From a checkpoint of a small image classifier: widths [48, 96, 192].
Rows from block 9, named by matrix and row number. Rows with one number belong to one neuron. Each number is 128 + 32 x the weight over its row's rms, rounded and kept within 0 to 255. All counts start at 0. Numbers have three digits each. After the name is the row's rms in percent of the matrix's.
# gate: MLP gate (model.blocks.9.mlp.gate.weight, 512x192), inputs 0-191
# fc1: MLP up (model.blocks.9.mlp.fc1.weight, 512x192), inputs 0-191
# fc2: MLP down (model.blocks.9.mlp.fc2.weight, 192x512, transposed), outputs 0-191
gate.328 096:117161143119116113113179134155091096186148121168069108103151158114126151155059111121131099157141125111139211063109156135152163143105125148101162125151143106087107178168091124142167121130145154144122149079109158069097185116137123084144114127168163119138169068079136098132167183081120143122105080106065124122142157131155173126194139169133131107114096111139201108121172184164108159121182191170141124132161143122110153141192156164146157112115076120063143065160142094199143089132065130126179095167174130155106130171130163120123134120139101161181147182094116136112104078102111093184
fc1.328 085:135133116108074137094188124103142124171131123120164145164146147174139132148069086127099136117155175110148119115150136134199201125139051165154107131134152109121158100105178152176134117100106120080089147169134115148137091115095141153159113165133144140102095083155151108131107102108094123086149130135156081106121130137123164105126106097127159097133159067062104148149062071157118123077128159119118110180133116158142070154188143119111115132064133108101076120172154102205123146147182151117150052040119098055098131102095114143137168128156073117124194160131067129175096122074157144200
fc2.328 099:113156125124121095129114155156113153071213122104085113100126162126137164105096134154164099083092135118179090185145203084152174131109123095130169149077071130087194062179175119105083122062111166169157154094144175134067101141119145097143158157170099164120138078114121076087160147106128113164123132151156118098116105147095100117177133161152113133110185189114134081181110157155172187157127139146104124106123090154083106156128099065087181107141068152142115098115120118120137175142120182160166166090145141082129132085167109169168141160087096157156106149169179133109144112140101151111
gate.329 102:126172093198183093133148122108155110101163168137174102132179148123105186178139128158139105137086188078178139061075141094130160113073161150135163121126143119205157117115164109129118116151144108087099102118152168122081089177154119110132152144158177132147121160130068091104133098151130133129125140084170109107163075147078162100148081091099086111077120107110151148113153075141101121153085098131152160134102090135073131143152156154080120102138075081175179135094145073136187050161191156100138142038124143106106140137085089138108145154157131088158120123147093122116109106124061163095
fc1.329 100:153188138200103163122119166098134106107170188113079084125149174065154109120190132111131168170127139105157123166108093082147165090127151167160154122110109082147179082160133175068103129071073138130160087115109150182117152132103105131126135126124122161199148121099177119147099121120152061104162077149144131122125144133144216066162138150120081121111066146155176129165135060126107089066180177100108125114154127109112158128148140092126154150111051184166098160098159108127136114133074155106165110135097129115118154099094083135138123032106126150139130086107145160131172134121144131156
fc2.329 100:164094108094124174127137121100121167038127129152115083118184149171079149147126167110126138107139131150087174129145070093105165144132076129158128123095093096139158103110163083101163151123177136101115158136106159154092182076118170085172112124084145164146138118135165149152123110072139090146102157132195103153128153141142135090073137208112033172080106091135128122131136151192131128115118178072102103142138092054171137094135169070141141155079068102079139145121135174178163126109148131123112164102173128150115129122140137106086146150102156062186118115125057105132194119125108089119
gate.330 104:234123137177077118133051134165113150122083131135073129092120077154114134139110124177101162186115120096127119159085145142156149120146161172099115100186130108127139173128114105102109161086148168130180119120105113088172171086117130120098116086101144069138151128105096096150164151122197102118128099121120087096175049145180089094156177060143136087145178140118188164193127185155102069164119134133193133126115164124189118127141169094153155098106095213141133113117152140127102105162107121121159151121090109169111144075117154102095130148134116144142156166068095122168097116149106095131
fc1.330 088:143096110092155097075114061109162100121165105172150109124140177159152153121052185078141165115131164156150185122150113102133138151102100088063156182122138170115115108148116111122125150141128099195122070143134155129086079098122185132151201138140124157150121128133140150153127119160069145227110102117143135121105115142068076079121129157124149154120111133173135143151145098095134165153092106137116168086140116171164154135097116068132094109144152138087127170054163135086056112120127118143161221157162084090123143117113140092129145171185136127107131170108177121088076131131111197074
fc2.330 100:136146129163122143163141115126137161166067142120123063137143136141145107120190146101112153171125122153065111098144105104181079203115166137103180126104141140100146161132071120147142147152075126134120203091089083131102138159152117179097151189130141138093124106137107168064170137174147125139092154108166096147210135115140102104110147145143169153208127133102151140100106173145128065178171184128083149105079122156143065139113141168158157125140122158094162104181153146124086119111076090129151151139126094060130141068066126135152152116095179159146066140142137119155105123138080183050
gate.331 110:060124132122128149177122190141103146158078114074133142126112094110130139171104135113146149135079142116117155091107123150089132157084141141113168151152148096093108136104122082132095134098147117141124141100180132195172141188117179180111067112158100096123181078108168122070080125103177177240128091107079135143188113129116118096102128164133141138140084199127147139162122126168204139193170168072134111133165152195157073120124189173114089152156137130146173123158127124145153144142080132148129161138137203138088113162134101151105121147155179125157106103137082148150100100167132073118
fc1.331 102:156124113065046049090140094124165119151115093077131182116091179133141138143080149131198116083103189133128146103118188116190172153132158164112106129116100164102115125134190139125163149154157131145153126115088103132138131197103181113087104123121107130095123104150099096153113163103119158117131129114051150142129112103125131131143141122135117153201078128120159154113138120142150125160170078109126209127126150103150045200132144181227100121169112086103130088133120104123099152100144118099114148160092062079157162132159120152092172176155099116120168128091142148134095077107096139077
fc2.331 107:099095075128129199129196159083160127098136163102143195165110187138120161132137123116145105136160127167104122112135132124154123188128062153117148098131126130134125062130122124125130078124181144127133127115090121092125061190101107138158165144126131163110131156122082108117059149041128144166136063040160071169090120135061106172122201186135107118099088037145169117103115168084120146148125088180183094131116136099160188086155153145097116178134138037143134178155125147165127101133132137062135118129139150094104135160143141134095123130108116140146138143123147124137087154099111135122
gate.332 100:112092117125159109113140123097112101116122134099081115095122149033106156119128137148147128128059208078156117096118207095075124140151146083147114121158160117174123106149070135138153110117100132109113118171178189137150118122109239204149170145123087076108096070077148142131128101065121154090114162130086140166100143134137123154094141123169070145113133062158089132121111159106141084104170186155140168153169160095132150115120144058118140147110097109132155106111179070106122107133116147161154157163128172142123164106061193122100162116146111132127141129215159157128156147123095132149
fc1.332 096:133153088137132117156141115113142194125146172089182132182080128143136152098223141169106100148120131103145169181175087134122159124156146119152090108146179066130100110162139090151186077095118147118070141155148177172109132145087157124164132133134184114142151125113097055128073066202082073134172099129142183105136132154111108112049117105130121067158143129156124190104114135084118166116141202093072100122140091153166093125148121131157119166162141146113157095156098050120161137145101137106121109159109157072141109162096172139065169081113109106111119122160109101116074150125131137118
fc2.332 095:164142070104103088128126109140092079145122148092089145145146117130197178153121125170134134108116104094112198039104166096139108170140122123145132120108160140126070165101114194109172154091121139072106113111130122099096104115131130128096169080132107081106065134107123163175129155113172151154089150146097132212132157185147126107178140086067145099152107081112095158131084139130131146171151193145106116155107092186137064143131154130119199098123134162133136119153065138135183124092134160066145143108132141092121124151143130039151105137150132153117104190082052111165180107131145182126