config.toml
arch = "convnext"
model = "image classifier"
dataset = "telescope images of galaxies (Galaxy Zoo DECaLS)"
train_examples = 44167
image_size = 32
crop_scale_min = 0.7
horizontal_flip = true
translate = 0.06
targets = ["shape", "edge-on disk", "bar", "spiral winding", "bulge size", "merging"]
num_classes = [3, 2, 3, 3, 4, 4]
isotropic = false
norm = "rmsnorm"
hidden_act = "geglu"
mlp_ratio = 2.67
inner_norm = false
drop_path = 0.05
patch_size = [2, 2]
depths = [3, 6, 3]
widths = [48, 96, 192]
kernel_size = 7
loss = "cross_entropy"
init = "torch_default"
residual_init = "zero_last"
optimizer = "soap"
beta2 = 0.95
learning_rate = 0.0013
beta1 = 0.9
shampoo_beta = 0.95
eps = 1e-08
precondition_frequency = 32
max_precond_dim = 512
one_sided = true
adamw_lr_other_params = 0.00085
gradient_noise = 0.3
max_steps = 12300
batch_size = 384
epochs = 106.9
lr_schedule = "cosine"
final_lr_fraction = 0
warmup_steps = 610
weight_decay = 0.3
adamw_weight_decay_other_params = 0
Rows from block 8 of a small image classifier, named by matrix and row number. Rows with one number belong to one neuron. Each number is 500 + 25 x the weight over its row's rms, rounded and kept within 0 to 999. All counts start at 0. Numbers have three digits each.
Before each neuron's rows are labels from the 100 images, of 14848, where the neuron reaches its largest size: "strongest on" is what is common among them. Only what is clearly more common there than usual is listed. The data: telescope images of galaxies (Galaxy Zoo DECaLS). In brackets: how many of the 100.
# gate: MLP gate (model.blocks.8.mlp.gate.weight, 256x96), inputs 0-95
# fc1: MLP up (model.blocks.8.mlp.fc1.weight, 256x96), inputs 0-95
# fc2: MLP down (model.blocks.8.mlp.fc2.weight, 96x256, transposed), outputs 0-95

strongest on: edge-on disk: no (53); bar: no (36)
gate.125:485489486470472509522487520478493528514511555506491494499481503469518474502536545501536560476515493520492509509472519459461511474499476566511489525490507497530521482495508502505475512510537530526512476494535489463520468475507473505514505468458468448507485489478442542488480478509507469459
fc1.125:492452500538502465496496478498498512532479527461483503495484506525476497541502523486517475521532440509496501501483488456528491535511566490521527523489478534537478459486547484461521502510471526502505472456489521518502509481502531522512515476440516511519450501479519472484508463534500483493
fc2.125:448498497479523464513498461521509519534528504525469522484517452486533483503489516481501518521517537495487476503478522490477482497492501501513503508462529512441500503500493540483522486537477504534508468509551506484500557504509506472493559501484453475534495477522455478477471499505467529442

strongest on: shape: featured or disk (64); edge-on disk: no (53); spiral arms: yes (46)
gate.172:489483525499499542480479528528491450474496464501512496490500526502512486504492504455539511545496508525494456499499524512487476520486453497497455488468510553516484524518447498507522551537515498492438503453512519531505535507472489444513525519500487490505506502497478517435474516482501483492
fc1.172:591471452510465502481505482502512527487450499500501496523568441502510506509483478484513468518498540535486563478515519494491525481495484498482511501502509483477526468481504481481475464481490557504484513520522507498506521502500531500468486498463484488467511474461545487509479502488491518489
fc2.172:472537539505482514515475484470480479523489502496544509519478542531518489513515512481525504503478486518497518537455505536495519496545480475475535498513503566512524490502510468555538510527509538477539487539474519487522487472508529489519463491553485494466515482489538458495511517524468489519

strongest on: roundness: round (41)
gate.238:507515493461519515513521457531489500494495499524484510497517466478480512514521465460491477452512510535497542535464493506460511483475504476489519470532447529470479457476494485484493510506506505489456514519524500482458491518500494459544541500496521500544509517507505477498520583458495529508
fc1.238:480523524545511475473509538500477489478453531481480495506509492478497465507473488484494516512537516474475542478521525453533472484469502470488484534507467503488506469518488521506440517514520525485457472481501481479552519519484514521499502526540463482457507461517513546510554482489511473501
fc2.238:473525514514494475508487502504499459512473523535488480526491478540530492468522477489435504497518479505503523478514491501518471469490516448549499490504553496505515503491533534477510492482540473504533521519541506508477472484449530489478504490561510494498549550480532487503529528503538529510

strongest on: shape: featured or disk (67); edge-on disk: no (59); spiral arms: yes (47)
gate.42:488519520510464495487503511522508466482523485499480525489560526477508535449528498463515523518503538516505534517508486471488535511470494511516498514493532457496506508484463450511519497499463465479458499539566495475476454505475496474466473488473523474484518497494517526475442491510471475504
fc1.42:514502494484498514500513494530497512524487493500501508500534458509516473490483447540490506503495502467529507455511507500521538507477490490457507522466538445552484515522474481535512540489508481469481531510464591508473511489471532487519538501512468503471497537465504509490511465520481535505
fc2.42:480532499493474486481491507484462468470521523516473521457531533509509502494509490491498506511547514512487503483501546492495509527545494484486517476561479529469496553483502509510503526478519487533554475493470542537481513483501478435497473538511484534517525556509503508505498487511490508441

strongest on: roundness: cigar-shaped (26)
gate.232:495502559486495501518492497517493475515509512467522519513529468492484476516467491512514512482481474497513490467469469514471496533536520549512495520546461499501499487472488499526515528489499541503504508534456480533523528552547483493469565497500477498507516460514554478528507461459518505534
fc1.232:504499471496525504520499503475485482530524503495485485504499515528526505516495520491506533483515518507500462530507471514519476560509537540501461494469461476482492478461461500474500470470492527499533484569464474487556469552513503484509463509528492503528534488516467476495439528487477521498
fc2.232:435538529528547493476535500512483520517516488485529446497500494512528482462469495489485509471492504530483522542484551509491477477493490489517518544499515496446502525459505508520486528495502539491521508538548544488497450476484497517479474511442496530488480487495506508501539521524498507483

strongest on: roundness: round (43)
gate.8:510459475508535528532506525497516524525540502514491466459523500490486489532495507509474503470492502531480503508455562476491524548520519503548516530498466493481477485485532498510492445455523496490505492475463489526477491529468521474522547486496492477456515520487443490529494481528504528522
fc1.8:511508505498489477505500496498483450507494529504511482511503496486511505484474520512467496483512508528447485491506482467494503495549517475493538525467486516488551536495445477502490507511525508464456531500474483555524412481485513457482485482490508456488480496500502480503523568465487482511
fc2.8:478530474516462517554482516490507503454496486543489438473565489535497506490539489496506517492538491496527492503480499503503515544490455475508488519462520513483509463551513508482477506559503492513512450533540507499500464512495480453546494519494521507491505510484528470510488495484485514526

strongest on: roundness: round (55)
gate.134:493518456550550463505472537494507502487490525511539467482496530517512466490445468505537484553491502492504481522492470515516544479530500467506508491506476527498494495454499480495483544475523545491486535517446475516503496512513475518506479492530470540516499501502466523501473469451495498521
fc1.134:532467504488478510537524521561515494491482481500462486509528497515486490507520500535525499496508470550534534519524526504442491484452465469472496505506485549535521506520528518503488511519511530481458505498516458503526528472486550511529508494504525499507500489553504523453463487496543527487
fc2.134:487503502497465514467528467519524504515466487530529507460483545521477472492499499540550469515485465521547488472494497533496531524475549475468510475518447518537522502462505495492514492521511500503478465490536477536498477487503500502507559474496492524456525535492487507511486492555506512536

strongest on: shape: featured or disk (61); edge-on disk: no (60); spiral arms: yes (48)
gate.112:524520529496469467481471480504507486511468516484497479494509512524504497452486499504518521536503508491520542547517480481518513526559500549481500514442488457529509518523510498495519510486553472488520499443486505491464513534460474511464471491512516532487514500513458533523567499501487478506
fc1.112:534499477519507473499475561534494477494537491491516532483475507460477526512472476505501484498540506504567480489507505577516476476490486518499483544472527498524516422501493500474482520513518512521500460514502484514553464514448515518505477507504479480482514471499518495467524497510506506486
fc2.112:489522525508490478486443531484541501509525485504494470517533508512467515565469466531485496517456521503488473533484472512475477490492487513539528470487482509445524500476531523532495539501499504488447459498502494544512497516527528533494519516530468501536495493528490500515503431485481515498

strongest on: spiral arms: yes (40)
gate.217:534477525494523515535470525497532491497470520527500501484516488456477512507487494471507524510520476464468519549468485429470474505513556488520493534462474482508470522499524491473474479452503489537491518499489492525521466495523517545525460500479494505559488532522490477471503512523499487529
fc1.217:472506472502442483478502495482517518477474523539477498459504488500527541479465497440499495471508486512507492484511467499510494528522451478500505505547440489551520514495519522502488505512538501506490475523470505512525520489488523527505507506541468584487502493453494514502489539493475536491
fc2.217:489511476499453543520487511497489511477490490501454511480453462516500465465495485521509515513483500508523532494514488495472529430495507469490453527466483512506486477526532505490460540500510517524500502547537430497500483543535465508532447476495465464512488513492480513486496497518501482511

strongest on: spiral arms: yes (41)
gate.3:475551485503489552517501474493489495476545500517497493507471520508471457497479515511524475485493497511524482523516501528524482459531524526528477473536484510542487410509483433481497494507502511529537513479542505517526488493499447510501473483492514485504469521486478529474486531485492462505
fc1.3:532525495500456524495495482498509510503551542485518491508479503505463488498499493530498504434486515510510486494485507496465460461420529498535502472532475566480512474502539508473526494490513461500467486485487480533455489505518528516485524494511534504491489489470526477508507536475470516540
fc2.3:476549450522473486495512499489433521458496480530525506451487519501480502525496522484513487494512541540444529489521498481471490482486506494512512479494510524526504501529451496538492484507521523481462449527458524484506447509490488509484501509466537525480509515504537504469525522534531501505