Rows from block 6 of a small image classifier, named by matrix and row number. Rows with one number belong to one neuron. Each number is 500 + 40 x the weight over its row's rms, rounded and kept within 0 to 999. All counts start at 0. Numbers have three digits each. After the name is the row's rms in percent of the matrix's.
After each neuron's rows are labels from the 100 images, of 14848, where the neuron reaches its largest size: "strongest on" is what is common among them. Only what is clearly more common there than usual is listed. The data: telescope images of galaxies (Galaxy Zoo DECaLS). In brackets: how many of the 100.
# gate: MLP gate (model.blocks.6.mlp.gate.weight, 256x96), inputs 48-95
# fc1: MLP up (model.blocks.6.mlp.fc1.weight, 256x96), inputs 48-95
# fc2: MLP down (model.blocks.6.mlp.fc2.weight, 96x256, transposed), outputs 48-95

gate.186 109:533520482541569550487485485458514540475448546529459517527500468501451572540583510500521450577471444495479508530499536530506472508503544506480501
fc1.186 107:521480499460426409480546517593408512497394480481496495501549454501555495535498560497568468511542478557540490511535515492495553483473512498588546
fc2.186 106:450500492582512533525509431501469524527512465468463464516414451473529457471499546563474420471542526507509576498459528540539547498494461487491520
strongest on: shape: featured or disk (62); edge-on disk: no (51); spiral arms: yes (46)

gate.119 103:475492546493449445518509518544445463538489496426496493442502477462520518537537509518430452471530509468451574535464618508516476633508501548518493
fc1.119 093:467481416500569476448557435484516540487479509475498483421441560477498501441574456434446499515511472527507514503556429455518513513485487475456490
fc2.119 097:475510525412508501505471455510413492473525526528501472475480491531411527459501490490506515550517420464547495500505438467520460517539483476457480
strongest on: spiral arms: yes (43)

gate.44 088:541468504497513508457552404519495488485546414486496489456502565473525520565517479547549510452547555525488534535526545524461485546529544534465479
fc1.44 090:540547494505474555531479532495585531501435515483526511542480481528490490537527465462539509474500514410474460508481475437503547534513493478573407
fc2.44 093:465548462543502455496457551510501495571444511465421504456549431505442473541512513523475489596472513543584563514517475504502460545490503496551513
strongest on: shape: featured or disk (67); edge-on disk: no (62); spiral arms: yes (52)

gate.86 103:546622442514526549487505445522522479495536464488464511487440502520509494447505542487533566555498486450451476522459433509512433506489443471522529
fc1.86 106:531375500499448524536518496522504502500498530441544557456530445521505516487509533476536516518538499504533479503492428449549489468450476505462589
fc2.86 104:492482515488518491505547499526510444532481568472505480499533477573487474521476525525535494476525493484575457439502417492483489516562545474506527
strongest on: roundness: round (45)

gate.157 101:431421454536494516532515491577483487478536506553490532451461509505469496431489498535544564524546512565510448535529500564507506476514457522556512
fc1.157 097:409574471597522486443513443485506469481525447532551448512502464519488522560583486514434476521481493484517529543454452483555528440557470482495515
fc2.157 107:483509549518526479480520543510510456554406477546468502515460490467517529496497451458533500503520507502521541453477485568530510481385550546536490
strongest on: roundness: round (46)

gate.102 101:497519538488518462548508446485485568481482551516450479497497461528501490471515533453514504579511421401490453499528467522565486483523498499533424
fc1.102 107:492558534496529424551508513452446434506392455475550478529539491540562477483492384451485477492530486520497559523496472507583492526533566508465494
fc2.102 107:531511440519495508426479517512559435462470498481542433525521556497550493505434449507452553488439565491481512574474481514526488487508488548456536
strongest on: roundness: cigar-shaped (25)

gate.242 096:487380523495516494501450565535508520481482494452482472501528505560492510499544497508483448573473509463553477544467501420445522544555496520556538
fc1.242 099:535365517512488472519542519455524439500478490490441591547532509447453539535474515504490475517449482473514534438520494471476457473506495537556503
fc2.242 098:483533529454565490522480533461507485471566495510487535512528490478500590473505399539487517567476420473399462537529559487453522436495546524528429
strongest on: spiral arms: yes (42)

gate.250 086:430469578551424441531526426481519479503502440473532460423532543504437547497494466497557489436496536422490465530510513477440497517506419500520525
fc1.250 089:525542545446527510483530485514469502508467567444564504567520544541473557470524519512501470592408539543488511495478498538430505494448522503491455
fc2.250 106:502538532493444462477503448500441486566448460541515437446505488557565505493425453498473473449498509489510493435466455460532452510463491505543547
strongest on: roundness: round (47)

gate.234 120:510498518499532528478531567491494568509422468473560512510473520547486548479480504438527553587475549490533565437469472515523587479490552415501528
fc1.234 113:597497492442527508561475488494498554500500421543470538467512500533517516542519466498499552460540523551488518493434459554443535536443474586501515
fc2.234 110:461493467392576555485503494505540488509467506446508549512510504461493520498427472507546506531501474489500512489468535535529418524514541546538470
strongest on: edge-on disk: no (51)

gate.206 099:455528476429553502421450434443485504489475486535476547515453533455439501511496494484539537559419526485482549489508555444477527444491504476466462
fc1.206 097:565496554471491504560540514484492558487518440535513494532418514474440493501466506479486514559542572536506522469478490561474486512556502498443476
fc2.206 096:510538497443472453443539452452526425568523532513451468615518476502495484526510485480452479628529497470558511510519563462467547492499521486442531
strongest on: edge-on disk: no (55); bar: no (35)

gate.22 100:436526569429551495505440605468495510476524453550506511528526497500447512518486469467531471505490540447467551474504444454461495458496532527462602
fc1.22 104:488480543496433566544474509461504465545555420487530433469535522471535499514531551506509515493500474533519540406410513556471515528494604523416449
fc2.22 098:506529480563547498429527461434428499457477506456472503490475490454523480476568474463471505495557454514531449470544540443439536420508557451507550
strongest on: edge-on disk: no (52); spiral arms: yes (40)

gate.92 110:494481460482555523482434525517454584548526489552425464485457547560482482564544474463507510513481438518509449524512538496487503399505476520507498
fc1.92 107:502450469467481482502480485481490503592550446450485512533555474510458502543471540511519518495446578532560448516486434483525472560537476473479428
fc2.92 108:437503513570473507602465513543540510470528459565551474394553492494548479575480562456499523536401533526544444497459476476532464486492476495535457
strongest on: edge-on disk: no (54); spiral arms: yes (43)

gate.200 107:457431500498480501498507458522466494544480519511476407546513482551482499455453580512451539538551498529482412455511528565547479482591593504490512
fc1.200 098:490451486512467582492543557532565539477509499544488450520536531422495514524419530521479474487533549511468513469497532500450467493582463510579518
fc2.200 106:453486545447502442557548439522481491555522500484456420477508476534508573520557529489507483504464444469552448496579509495441516542555553532528486
strongest on: shape: featured or disk (68); edge-on disk: no (67); spiral arms: yes (57)